From a checkpoint of a small autoregressive pixel model: muon at rate 0.0078.
Rows from block 5 of a small autoregressive pixel model, named by matrix and row number. Rows with one number belong to one neuron. Each number is 500 + 50 x the weight over its row's rms, rounded and kept within 0 to 999. All counts start at 0. Numbers have three digits each.
After each neuron's rows are labels from the 100 images, of 14976, where the neuron reaches its highest value: "responds to" is what is common among them. Only what is clearly more common there than usual is listed. The data: photos with spoken descriptions (Open Images, Localized Narratives). In brackets: how many of the 100, against the usual share in percent.
# fc1: MLP up (model.blocks.5.mlp.fc1.weight, 1280x320), inputs 0-159
# fc2: MLP down (model.blocks.5.mlp.fc2.weight, 320x1280, transposed), outputs 0-159

fc1.146:441562434472499532514517517398547489495446430460459499487651501536489438517424549551514509472600508462562502504511542467476481589436517525434538580418445566451523604468502434526545435462472490478487533448448567510591507423497541493503495489484571544432445525503459481400480519491484533454473568472470461497522525427560435516589534430471569477510478491516450496558494505483468527436514556525610437467546466574478473534494449517574469407493478594484557519593518494468513567527468575
fc2.146:599471486520478484415447457518437503531508548509536528570400486515524582751533557535418516581446522505389539504418440507532575449533559522571470527477530462478485412526479518557463537471437461544481542453401495484509511508563468426499455590520493484524467479451510471551490490518533554523561552538376546480542541459520443622498525476582477415502449470459509598499498506471472458494472460530416465476513550411527521531506460536428453509518483484475523560452478577545530530434477443
responds to: text has "wearing" (31 vs 12.4)

fc1.504:545526505446532450564552517478519571467520460525509496534522525500564438527461499529565509410472565459491504409450375506426512419459559473480617413468421394528444528521421549498514497578477517478421472459531443584542553512479454513536489525509505461473521565460397461440424522537464590470501443464517513461463499457431485481387533584403507532572534460491487505561513524569510544424568389516436525439537526489546483480450496586493487515412483534463616490458553676571530508595578459
fc2.504:434502485503371586482597538541512510528430416483460494568446518434578565540568506554602476457545450574482385478442530457498504469539448484454522550510474522509545528602410473491382496471505426513585440487539539484459451532610508470543501423539469440470565521510501452486516514608492448507516545471540391561574515527569462510480512453560502536395577398449504477491463478561469465474606568492497489520427486458445475486577548467487544441518496507433559543499459544512489483479436494
responds to: text has "sky" (73 vs 24.6)

fc1.412:399477485538510484471509550543432441536427562517432464530530620511537599493525500465479471458504476445534484528512439480480544374582476516539461520488496482498545510519439563492512538556482491459537395512502487569466539541545523452427518446552444477505528522593485494496415494488560387478556468443568440534503538597495475482526528495489475482629528386469539531523555539534575488460488501571452504520520427471589544495376577492480500497522505395516506471541522556515527469566464517
fc2.412:637513527475580567503433513507491485510546491471487509497508481418502446571530463524485431570514565503498499411417558511445494554520514495470470462465511541616525520450432445478403583541495515584498450459472507404474473499433442519487602474552449505504555624621506440513501599533450507515440475513469497402483460484515482561481476481511493522495503570448531474414502486501524521540575517506459540455484493501387626504536418469502517497478456504491521476465486409503466545506466554
responds to: text has "holding" (38 vs 15.9)

fc1.31:493549469482579494482469497558577456464560439468487497462462512389533489528466437542466481574493435540513456445513463497467503519569439463474539514425436476541491509500558450408483382538530485572514495513603432435490542629475404416451599406568500486486470493541545522487493447440473613500493685417437520452513480525494521477426505479534424623464495531456446524515515486558444535447457517500545589416555539492553485515542521460503509512496564473545495577511373542540473506532609573
fc2.31:421443544480484506545496551361392550457472552585443486523472567455567549442518535540481424387566541505506502496456490442520550438478524568540462513489516532400564514533546531440443519579508566480535460489511508595495476434503502459462495506519427552478443566541540467501518580498498444460481413439439499545464443544520543577520511506550477463516559498426541528420482495526502499577478532395541480498411525488414488457526574477497426503522370581578484420493477489413457535585387508
responds to: text has "holding" (37 vs 15.9)

fc1.156:482424476560503465479384539525496528503443544581552508429598434535468543541585522465453451543457425500503549365494576588601498480492504459520485515543487484476499511472520456457497553465466517543521440430617455512575461525505550646529586538591535469553512620498515405524462562500586486549506519488596487458533515537503550434537487560482445471483419509548483476471472424547397506498522559474437506426504448543507499476559473399495466542366487452427453459431540472446486503549509448
fc2.156:564538537476424458632437440496523474527538502512512547426510494592472513521486518500421492550518516446496462563431541505527498389468476552518513508427469461570590450523568500537541531497452406512449507494466558544521573520432406566506414403526463559583436444605484558532503539557579433448495555477615537530463463422486499547419506486421479382481480495475574512364544572541424512495475523422499492512502490486512642414467576544520584506574506515516508583489525548494580501571488436
responds to: text has "holding" (37 vs 15.9); text has "man" (30 vs 12.1)

fc1.709:487545492496531489447509401533567506507551566494571559485464444389511528488472390439439466403504472521526481423516545482388422528589494578533638499574477539617464461477450516568382529392539565445433519403490529545543509587476522503480621503639547567497491462570509413428544507511579490519500512370512484551458426486457598507495418513503459542464510520521495535560560397447533558463441518460424565480510472449455531516510467564481466523506498541469529581545451555550490465507531388
fc2.709:509568479472479555554428573457493563466583485516479435471553537563567429423525592475488545537504499465572575541524441498655561457490444489519428508445498531404522542430530452475497479399417415558517477555469464488428487459500466523468476479419463484507424595429537445560449490512491578467445502562471525436544522534494496449491555555530494513491424454464509491573529544602590525491543436527486484536396506474453490566507528469407511488501533540508551498489442502491474590536441404
responds to: text has "standing" (49 vs 22.9)

fc1.684:520469535499513464549609497528539473419454454492443514468491459454537435452440521459455483456467498527520405536481503442493542474581462576544447452617419540522518531504549564520517472488306510519519475646529464609593457489478481494443561573468484516487426426526485451582444463507488485497466485492509515496493546513517577480504432533345455544461562495480436538472506562514535575432516472572410505504531571538554477454517463451470546470443540541515551435536601510548537482461563418
fc2.684:471534415482489498473477514490475462480525598523529485491471484492495518584556384501530453520492480505543507508582488561473446576587529525443482428505507515513474469520399582457547573450445563414489618511522478429542480451476544522477560432525559546452542449549477513465415563470541546481384380434547550448518416379514493477495605541478508506456453546527417455461509473449394554494557546496478449475561430427442458562506439504452443619483524490522539532456376469458454585530425476
responds to: text has "trees" (64 vs 27.3); text has "sky" (55 vs 24.6)

fc1.490:588517557563544443560532518508604572456569477577500460487495521526504529491499550476612491523585535516460544522504493426469486506537454506455518455568430498537544571532550348449538512571518501601492395464518492452510486547555455489544567448527418502550655422426528396502476476426562490485523534507564446409437518473560517472486558543498502519459500561467571341489543458469545538542596525526435517490434450475497458566514584527560445589489544520522632442466647547539430498370486527
fc2.490:458589450432421498452542548565637528485418524564451485521545536558486505473526514531567561567555524570528519495525521518507527486508483572528521567479550533479434420496579480442493573514496507529510507487467511440448493466482508572475524478496476528620456487444502519514472469449502571523498532527508545555476552531533482502455535504578536543534490594595543541511436573518486516546520517571457508510528573563509530555468577502542587505592560532506551456572530613478524513472502498
responds to: text has "text" (25 vs 6.5)

fc1.4:470456531486434455518499613474423564542512480572429430473407406480572464536493521545499514550434448564542557559410558530592492408471574442446457536476455575493560475494441574597496494414598552457559491447555557484461525500583521521521507528535473458556580357512517501496427479470497524517422432541518433386526487419565501551470587513516465404496515529517580482422566465506492450504551483593449536492476477564543610575501504524411519608598590529542527479545628425486520452517577445
fc2.4:572505520487561471491460461528535498480476467468446534422611488519618514456513462441492390394478534453426461533594499421466475500579516530552489456505404536496462484432517528460522477532533501496563476430471520552487474536460441502433456490508502457464473469447522494521550526514472580580507540433555557489470509539470460389550453471402555499569442479437514484553472528525545608559542500387511512527498490435455420528441503511471343528514488495549549410520445539409506474474452538
responds to: text has "wearing" (30 vs 12.4)

fc1.400:493532510510469451566567428413516494472566480627443538482451534494551460419436551516423439530444538493481504482493475509441497518543575470417495440453497403576458543528489516493498477549523620506562580585496544510647560392472476467538544483559480519567595422483553573468483492534524575472524490507587569463398461484547527472463436588447558590386572520535471493504428546539520520359485453491512454529381403515537443532462574461556428558469515406563500475510513586481514517530589439
fc2.400:525494524495493485447513452540542471485543453463480439547464458500521505526506459489477503546415424497563436492583493420469622556602575572486498565525412549465407601496552547524488460573628489429460440431512542569566475453472385462606444597511391509623487465381512535453546501493535541514481493459534429495603539458580417496521501428571508498428501601525458527455530524529491534527530378470453450517475591529503400441474469452527427458482559485451474494502565401478574438455493492
responds to: text has "trees" (90 vs 27.3); text has "sky" (73 vs 24.6); text has "road" (28 vs 7.8); text has "grass" (27 vs 10.2)

fc1.518:512527486522533509505488487540523548458531486512543561528490594478489532443544559445479512486458516522529564512555484493531541482457491529454543533512552538485517512523454508561518376444391547525507590545442474464524387464452511364553595424505468528462575554512520483436487464485603511571446592518478512463590575549478672452518432524466440539515444467542468456511535564459533493611517480542559477502506480524530473515488447536482518516473531567524480540507460551500604523513486545
fc2.518:508501369420559482533561433455577597507574495484514513548481494453513488510512476516511432555454457493480582492409557514542578513478528419521469541470466526497464578493471600595410508493421421509490566540494576489529462517420468526405492543531478512607469396590473456533518443449531493407598479540440468467392540534552456517520532470502497464551485558478562553510492528455520440432443492482578505552522459475498517532443486531467532557414539556482485505565539512413482595538463528
responds to: text has "black" (52 vs 9.5); text has "white" (49 vs 12.1)

fc1.667:455495503564568452477453592442491420439523526524481464393569506504503478514518527492319504400541447545573553507568515485526519493520528451465509400449519452587556531544431532464478530526532416487509502488556529501479373466465526603522432475536466525472533489554529448514476540439476632621499479546441505485487490422438475533431511438458425478557450566534563498567429548492530528483592520437463481492528506507470496486471527514468517470465516473654417408551509496435451485458522497
fc2.667:439552528419513568517506506498499535467569507500490471533474415519580467427457499543495429516511515498538575481592502450504528523514461487510583532611462512478515382476475464519536510530493453554471503458493598413551421403525497504560410516538477515538498607373419540492545496577507450428389528447524511509561577496523585505483452451468547500508400546538462611465485506416385420353574464484545452496497546407557565549532585514500511514582446478426493604501448506441542416488488414
responds to: text has "people" (44 vs 21.2)

fc1.64:502540446533524477556409535501526503455507519510508524453542459564466512530572541460453472442517444459631430563504445452561626514461492493460544385429475428583523372418473539531420506451452389469506472511489432454578441561535546486542487442618480509408530517524544537537412528559548502596530491495488452430609605609519467486524519515460504364510445492448487519551575505501514465386482545417482577375505512540473502482556518521505499502431504466428468465496474511497598519453470513
fc2.64:521450489421528490474504543503371464614447536559525443488487496451617496534563490550452455530487568548457443504413549540509424486478499494581514544474489495411476504472573475507602473627540560417490536472515574487545534459476461591463459445462516433550388400492472501480578424510499537452498421493529435567444579506467456367403492513551493538439509518512489518454574592510518464444492576531421513472581509543499599475511578513456534446518502547517544508475645520550519504474572438
responds to: text has "wearing" (33 vs 12.4); text has "man" (29 vs 12.1); text has "woman" (25 vs 9.1)

fc1.621:485585463434417530522482508579537473554506509487596542518540557568572479427467585478476516496440480550455468500499507528552514509506441470507487408472449548485456470439522540598448483399502494467472567559533471529445525387435466423525500447455483573487358480384553543465463475567554500563482485553498398424570560423538435482467539527554524524472472487561439517545451400481574546557501511429458623476540511512551418430456499548582429560543534569433469558474490449407467470513508528
fc2.621:471454593466529578599490488496491517438469492477508485628569466531500500455484534492441578533514526496558533468539509547618564535588479514473567478432382471530537432473496475488470569557460547450403504558434474528562485417477479502536459537539484473479568524551528488475535460397497533509492476515579621529508654625504511445545507482457472455495512503448560439467513584530513496480504569508440468551491485385508590493453600601439558448402469433512465508542572547591430480426458417
responds to: text has "holding" (36 vs 15.9); text has "sitting" (33 vs 14.7)

fc1.200:548468507503530507497538410493492487434472531406584428516536508461461552582546453542419509462485531461482514554592513479540481551521515538521444480534624521502514413537484533436439505465495542528472454511471530445465503472521522515477522532448472551423506564523559465478536585387406556510591554560488523563584450441427472512466433553503456449526564617572503532597488535443498364467493474475404550497520485518568513412509365508423479408412492472585537457488398468497482490459490549
fc2.200:556576468479459490534479424517673467504544491360490530479492479468396472545506573525533457490553518487554465500481474446372619520572425532463456460419524504496476515575525576504450428508457565476593545475577513466460521465442489448429493514560449428525532553481443467439464566434447550533578476498533476497526488452457483579579533454623507507513517525500458464593445468491471480476420514566487539466383468507525455528572496450483574459560569504626581445486497570468475516502542521
responds to: text has "wall" (43 vs 20.1); text has "table" (30 vs 13)

fc1.159:499509455527498535487488448494564496529449578341505548384539551556463503598526400508438524546506491467550494523542560502468504494507536537477521431496503508520482541449458522554602431519530598537449523513502418529543408411587524602541424516460482498473400502464476519453492600551429590563491498465550411483532550504494387532508541584474525464556563502572437489404427482521548500548506500462510451462529460492497536660557623501531452438507497467479520501494415528482502555432476594
fc2.159:534435489557463395476538488469450494506490433519414460595527395488447540482542563522447499444482506534565539530454437575503524606549529548427494514405452538434506495500476433531490434523578446493505517597579439463559558532440436545429464502474540529401439477593500524557460568423507474378500463440502566502467519485426526487491541517548523548511553464482516452568598489497470466526414528485426477513509463545540563478497475516518475493409437532387561429474491509551468456522504487
responds to: text has "sky" (68 vs 24.6)

fc1.543:459440430546464477463483500539499552532415524510444523478568550502553567482400427467527398552453563540585522598419523538575462531514463455495469503537475537373473464402545471481433451504420434506463447556510514612496561530525483465511463485556478491459534531566602515522550460510421491527527514490543514500536510607557428547581504539536513510475498485541475655557533465440527580472545437577531416503577502456501419419523552499559447476526406497403455551462484485452453482574456460
fc2.543:523649602477469558507525473510525510478571465557467453470468455538479492481507525569439575523513418495478540380541482461500464442444551561527537483518462461574527442465489529513542528503574394547437534406458487489476472475379535581527485602503454558441448441472522560490450551454497480451508515479597468480487526531537408580411510435503521502475519479490452561416490508540373517443368555455470608526462507470483530501534446483563545441503516494516436494521505506580569505467519510
responds to: text has "holding" (40 vs 15.9)

fc1.110:526501530518424547503474456555546496474493478501460471506569484516512556467439471451556550411572465505442597451470536462482410495481462538548471483498468554527564504434589491407505523552484625533401497503581547526469430415514475461466580469546556498521459552558532477508544474476483540451551646451363437512506481495464498539588523517427481568500490592505520517517524467561447469410460479408523488498485508467457466539515515434467493499503407438578442563545509497433524531417471442
fc2.110:429507449512621430408547571505631507431469491546533424464507517542465486391450473541429507541552493571475454532476457485534529473488558539482529573494519539464539527604456500583523559502631497524602536471472435525498515474595511449460516500444570600493476509491463485513473546588522547585519453497499385491496481485485497479469468498587519521515591408481444519460483533451474509477455476564582391521468544603528489512539501415512522557555532599393522461449490570456478434593500525
responds to: text has "wearing" (30 vs 12.4)

fc1.122:473557545465500602476470469619493565506450488581581648432524438521489417435517580489540437584454478463490630481508406443523503508516436395505445447520392475424556549575497377463554577464447603466495617417488504551492563505479527571435502450463430535583575469523465512478540476381480490509436516566501523503448475488487484517516481487462529491491510543507425504458468502515469529532461499563537507401517475485583510442532397441513587457511494476484405560498479492488499501498485499
fc2.122:475437473511543540614494457408547396480578481482442461500421502405433471517517503493503463412486555555569552514529472525521522477560454512525545466541464496549442492418560517481408433488520589381563430470473521533401509525517434439570475514488483547419475488463561481533465497524498513488557506533430510555465545503453501503439394567511476537427490581452483552496468472451485556506521507482443520458600520525497494486539528561473514441518490526515436399509545582460564475507486514
responds to: text has "lights" (25 vs 7.7)

fc1.237:519559507454538494430530555472550460466515554437509520525552518520443559461449588456434498522585440537451545473435480441471501567499495498482532465550384382541548519469450535610515524496464566451437537457568550446522544498476462460503463575593533424448561460501514525455465518547589541562479485607528542457449475456502586541493492384517413452574434517600492527495541385410445401490586476527487486421501561516581602504524416529413424457528539431485469583500506461407527458514508506
fc2.237:457461423531493548500534499544458546489504499504552520521480553413471450454560526565522545502552573523506517538586470571489552552553491415518576541585422549453478456569489423425502456502563518451476554435462427498573558542455546457542454521507458454502579519444505526390500460456507461463459447495458490414419513570490477555560490501540474510508476452510476536492524538504543574529466458498481483524460440416475467419506487506507520464420458506443468522441542523486566490462518545
responds to: text has "wall" (42 vs 20.1); text has "table" (30 vs 13)

fc1.232:502567555550502589312493495448595458412411450447439470503552496499547535528433491494470470512476428534473446502519463549439502480472543438515444478497429508481474546518481550473525612500471500506510504486486527460507574513494486489555412486568436536393416542466563444561520484533447475466589445441544560464460374567467511479493532466436578607433607474521535537442454560552482482427545551579461518476530512476498488532534557514447471447564460512466603501384511531538536517425533545
fc2.232:520525524560392536503432454463419516468563413510420476461476439518460477425461476514487546414525556518457421508509457449476552512570466611525477553534443483477497507505492536505564441558474425505468352463459612461485478547566417399475524572523514493578402438522475456514527432575535419514514522471489525470506524507554489496527546518465562506537484557565612496460502506421544593482576545551602512446471522551507459540518455463613421558547546413519674539527476455480545549495494515
responds to: text has "sky" (69 vs 24.6)

fc1.61:486524550474648503466461443509511449572505552485499562542559562442421426443468525424575471458604422445431602565414593470492494472458520471490507551477439496553512504399573557451439535389473499524560500481432519570525492485533507462458471485532522506554483467411545423600436436567503541428494586488437466551454513459487566473488556483448470488458486481501409401520514528495547496490442380495559512499541479483477513423494660527494481426497454516485591585530494428489561525559557473
fc2.61:491453376455375454483496524506476545440476501526517518504448513538528517553484499622474535492458543576552411508498421554528497512543503492445515419537528650485515452533520512518486561560529504499421394440440468428541535476463447515508502512492494445470504523588595464375557518546561428535564611450586509530570467495493435436506483486507493549567433543500560540455454477441437591510456601454468523487449472495547457502581404464445445467510549492474501424410500467559446502481462459
responds to: text has "black" (32 vs 9.5)

fc1.204:523486523613535520456468514562582492479487524527569614557522449523442545450550565524480424576414471593495585457442510455432548505511454450434544548480462494471537580436410502548378421444496544529450535381591451535483553436461472494594465465527465454485374606464487458513595381485421528469490515577454493494503523553507499518624498508528595427480524443447522526544528411521501501540540452516610541586495527556535447488508453540616447593544499497423466447532629489387465558536510391
fc2.204:475553503477467466489605427550496523498519427529444477384507606491546540563495514581481537521501502509479487423439584415490451557464525499564558428417447493519503464556497536522516578493432604479450511485421534447513489399501461452521472461507512484461525553556506481496493514555546431541498481447473497500518464435605568409565550498484438498507452539477446450570452582450501508488519514499429529614434470442517533476535462522522617420548473525582477586517530489411489387408486690
responds to: text has "man" (35 vs 12.1); text has "wearing" (34 vs 12.4); text has "smiling" (27 vs 3.8); text has "woman" (27 vs 9.1)

fc1.347:532527578454501476433495508521588480443498468462519504443484387466456504539479520505483505547445554506557465493574506420464454543540539413565460446495417516561497463401457487457437484495439452502512521516601492608467432566555543582435552477464534455549444625456486489522505450541450561583526524500575525485517414515487474492496545487432549600523510527506516478492493521568532526586512473496517516524398417451456497451594455518533470583476470532474493485543450552599483465468430509
fc2.347:511490470547543532523483513491458498436559538493519532440513529459602476559539542545500436475510485510485514524413507561488522425425491533491483518446462538445455494501542580559556491508505500504526489520456535495563666467544422426609487536498549496444429370430561558524522623503521605384444559526445459494387533550466474494568487556443495482551460447500469495468479477440475508454448526476568516521574566518601435508511501518541487518511509521576547515467493587509514474533514495
responds to: text has "sky" (51 vs 24.6)

fc1.14:443559513497481507467482517445516481524420517521575524555585585532540538562501483507527487488604434506533448469476564434551540399471456429481460430513510506484461534554493503579367514527461514553452450420520562544523516469430426448529493506449541591511533634568416376501430450519461478500426545451522482403469447514528497526678522525480446454471429500388554454522512460450357555416552484551606557499525449555427538469455398503460458506442486545507498439512605497456653441556502495
fc2.14:525523446484516523517554501518590437529443496492473457559530459557579567550495541479508552550584476458436494497509552495525502420494584463495396424379565448504612480524515601524386464537473463488440487380490596443546446548469462492546483591461527499522495555571485586591525551594530519532534461480516432531560503422509539527528543470471528544561474507478592440441541526415471570543571488473479518541458495510528456487512486484422486435413489524471510459540492428514504505358528547
responds to: text has "wall" (46 vs 20.1); text has "wearing" (45 vs 12.4); text has "man" (34 vs 12.1)

fc1.70:537461495547487556457533549543439520492527450574453477427534520581536534498421408468445524507447601521459531444417516517491546501503491551395558532487481554514528568546495458564545439509397519531554513497562437529525583481480510472531456470438476439570509547540472520491536430516529437499504657471472549519468508580530459562588423603526444513467491492446425584574467509423442470466562501534453545572428503515554418563556546502598471548536515432444500429532558474378514516508403523
fc2.70:561575509497506464582539435480549514576458440447406559580582508443474536487510503460498507467615450518466496519452502464451446594497542465502474435514483493554415449468540539505499508478508506484497505527542532578558528475458522457534518542477544600479467503398514580456366541490567508478452495472446480457478436425534545421512557460558380453519516416584563465467531490499556437548455473522531472495563481490463598529443511500522497560535530580587521527485480495489478421466606533
responds to: text has "food" (26 vs 2.9)

fc1.295:478479544504551544417580552587528449449531523589455552523563535556498484487492569465551522485490428502484546436488577534516470547493456509525447494452510436574542471433490468581454495544524473571405454545565578492575495536513549566434519545558477545525437498509512467486528618498454521453426559522454558436488491427527516507547468553526506473574444462472464509554494360515468503503564484351483607575606485504481492480439397564496463492495589447451542575566458549483504397585474440
fc2.295:562475519525479502566343524503471493551395528428558461563407487492549432527439507573499499453543512497436485422509490498471586514512398548546585567583535544371547525599442427480546422507415519459490465466484536521442385429440508525523441504451543419384480511498509460449463450475528513511507517488531489527502416556518528489372432540470394541513504543521522452461431601449555536478496450583460510482496465533536524537476462469522502546513514562523481456450533483499491689483451485
responds to: text has "man" (29 vs 12.1)

fc1.578:565450442404462595459551512447560519504531494480476440515459579508479561493416439511455463500567549584482504489524595465454543471482524406593455600452381472518495491584429480469412528565537480518435540500618559529563472565585504409488550490446449514463579578493481443468558516540505561516478550418457564446477436505451472479553452531530530492537571549441472547501574538548544447625549499427579522447466495469421505530433465470588512397570418507476529515481423459486434547511488526
fc2.578:436513556614472437483423495473495504527532490507526565457525402413610423503552472537582566537391400410466426557463485533514490512502475585448520398538600483439493518476477564536518485470443602489576464535434502479427457411460475517563417543592427478527450432463472578479484473524483330460452464514513433553582599454496551584527545461446529464551514516498526461519406473560483477437460518604475470535532466551561521442558502524471543526429539455493449466490592506492521568488509439
responds to: text has "man" (30 vs 12.1)

fc1.637:472576547470525587541614432456430501518408465553473491467574539444532575481451527428481510476530515498523438420479573458492493503543502442456497459490434552458589514500543549591410545507427512515509454525584422557581557570497475503538494493511507495556462526493446447493564500518553427439501502579471449521477541483571473537525508448478510490509579492408562479565585536483464592565435402589498560472401466520485488540363550517584511458510523585538494547572475545522551467479562426
fc2.637:446485522534486450480462568520523504422521544431485460502479472436502411495479442605530559512461380461480543515526492541480557502471541423439395566438553461626483474419529564432596555501501601495554527591501511475462543440495611478529536422542468446486495536477479489415506423417423506437533522474530430528482475588428538498547523556533541466498427479577528468568540505514543455373479443604474568577482523535561506465561491556506560523573505557523460449512530383450458500511525512
responds to: text has "color" (33 vs 13.4)

fc1.333:506591474468477457540424443555525460545475505604484459533485503562378461508496583493462501459479521542407469533538461452540522460598480495481474448523462472499496600576482586470551544451492546513597462523386514470473574515466574608525525455441516436507459464615470616454547553437550513483458462465533506508490469410515487436417580435529476424461503477453459551516581528514552543478544485531479490517491505532558522525550506522446467502530555490435481500481550448530474520562544560
fc2.333:499475491530511576522532515443490487483551549494571476452472535540495574513468515459605532575457443473551516395477553466477505557489570481553494590528548526488423456472551499442507518423572487494491465562553470568565475423489502455436520516589477502552482500511584425485466455515420523482500460483457573480489474538545508497523539525543573452503503549548519535492455493439448441552490504539623511510474512570484487473449517505452511428469446489517475429511478476510553443405553562
responds to: text has "water" (32 vs 8.1)

fc1.121:497457470523491397461576608502570509521518508512506535537539509507552451472532460421489527542495407514548488480475535571452419549487556433458468456513584475530487542503458474551466526420486532517562522469455558560465516501532328528439550444459429467548526509498607497464486515496536532496488467513501474439421509498477567605467571594558460505508434413461464470476428435450472533556541454538542478514540478422572470502572584520524485531560398560488500580498469560544575469535456575
fc2.121:417539498497519570553485408496491471481566570443544451449425520440564616525441510554452495454500550506486494536478514506511594615502534527531544532545526526498477394417550551511536602586509431548487509442500450513541523447464425445566523610503587452451437464416391508488423578449493433531476560391477577456497484431472446460516516458484500493512469544465461586580443562464531503488492540492416544460583569548512514481428412415508529423409556462489518509534416499445464567405533412
responds to: text has "food" (27 vs 2.9)

fc1.142:574516576553647613477500518612523552491460482426478600537562550527499581458563461452459468515437436522456515503486579497552425400510436492579486447507490550449518477432552487486442457408510515474496508485531502591467451473544492498426508468534507410529541548524543437533525455533486511553561590544440481568485460503514494575469552507425491442562437559529551487515480552505502418502549542529490469551509458529568569484569484553569485489517461368522530424425464486509446427535575472
fc2.142:494452465447435484454464449438447548508427499452521448421457490490479482526504527589543505464478504500566440470469488558458542582508575566365447508441488473608497522502415497502531526532565499498499524432542420425486558422474577573487540534517447605499488488447531518552492483466502555447406527523509443412441550548439503406470431465510493521480452487429518555454548485495485568526503604414543589389535413476489396426531486459550518561498509547515561475526503527499571517444482464
responds to: text has "table" (30 vs 13)

fc1.736:507539582416525471363477542535402516495510522563461502527574582486457447542554404581540483533582632480521514473406406370453500520497484495429470583442482519473507438532496518502464468460527451575521559428541483501505457474529572569480573418485416514426447450555467536373580539463463453539587514523471486553452519576500510443478431577445497604558535496526482475447518599536462518544524436605444509596545582460503532552405527611460492392528541458481495518497515499478463466540444515
fc2.736:521487465479450486518504533516554451482563576411513457507444476519579442373523511502399577485494450528435494426604502420506541573456525536533475533533546544461522571421476551502583515504534428478436521498404542560522487509500580474437449560461464456545537582492488398533477441505437546423477470500511478591488484515533524533588512504537422453429484447515520430547530422511514449462473494472627595538484442545471533456495566526531558524529465557488536420432488491494470568542562571
responds to: text has "color" (31 vs 13.4)

fc1.108:425557501537537534411490423442590465546464495545620544502524444575475453484512545474426502459473479554451535533546469446484575507498490489518609499545476584506551498571514475384473585509450508489449534490528447531524546430488580519451576482487460474456510551647632536485489522493500613552514480554485535524460532554377448544442496519446419479485417477535545472473505495514415491437519460585563481556505580502413503465523605502526526467483463502493430432533414464617539448483473491
fc2.108:583416459452497465627405496590468406477588522463516476579405476404445511510545388490448510585520484453582483535444485532435518498463557477484515550475490388485517453557533459431471555572533459573530465547568450517553442402524478470514480527486531472592598534435476531467484480538473420493535503484520524474501499466599446475574522454509456429479569493556483490452419446461455516511513519464397415501393457465460494444476540524538509526509412512519547542523457501440587421458531441
responds to: text has "sitting" (34 vs 14.7)

fc1.390:521501466526477568467499492402567534404485465465553561505527595502595486503430451494507455552517495424545464454504557569630486493483524499465505491540501510474562494489471456532542574489557538501505484425585415505531598498510535401533516459384523521440479464515481464491547541495596480429385485525531577510450559540481453489470498620530465564508517496531426550455484501512485490479602457487363468497456490514573550450555517403461588387532526469482541496558462500480620556479475436
fc2.390:430500556439500560534475482544503474505479537521442485524426413484515576526448404574483569543461580592402475562492492370509479411476454514589475539519496483449484504538432526512416479450420545448523602529488496496493462396464437475553441453498355492485512440571400466477523487524495476429587528560524459533543410450550552562433528440451405455569528410522551517457499530500490560487440499494547480431479419508477443519664492480534507552483469490552538539436504515475470508463488569
responds to: text has "sky" (60 vs 24.6); text has "trees" (57 vs 27.3); text has "water" (25 vs 8.1)

fc1.651:477538545402468466459531529436472512475492514466469536452530413494495505574465431537478498506551450445577486544584538471566531599511528544460454511502416497428612394571518463450437555391433487507505482464474556605491507476530465550473451427534482490528467602477467454534516591508444486589480485496466496486455524493505531472425517458573578474401490458482415556557419508537468434490520375480597567570491490432468562583461550458562605550482556569494588588435570437508542485552539510
fc2.651:509511483519522380505494501544441527561552502455484490536527586464561459554473520491507541410426562451472639547468446430489539462465589439506458460522522384522419489489488591521418560542494548526575478474577432525401537513417533412550501456561519449507446418481517501458534493542534500466539486395556513500477480449429638527498423530552532481565446496430486450541528466462587446536469567467492405476476498460517512462495503493301475497517496424583501420504482482542434488523466521
responds to: text has "grass" (27 vs 10.2)

fc1.272:507428460458527471534484473540526511559520524557511524441536458510481628489442540514498458570443487426471533507583530444587540437436508477471409454482556475462537557559490548500510501550308518442472476502365465561594440568394490506560496514561489491602573544560422507536403495466565537402420455532431513557532512493563542444539499551396518552452465464510474498512459495490515553450429519453469472494609530499494467511493422589551453538479446412532495490460501503513487543564517451
fc2.272:513568500466503459346445514567509551500549542425427462493357492521502469499503516491477421334600591491532456500514506505451524509497549432405428450494555544513515501479528539607483488480448428464473576560450504551473532436504494539552515487548478443466476483419504513543485499486411452538518484450502501471480441519514446549480624483593509475542575517464445571501474466477445361565446565494503450490509483551528440446490553585479532464579529523472465516415419483436465514529517544
responds to: text has "black" (26 vs 9.5)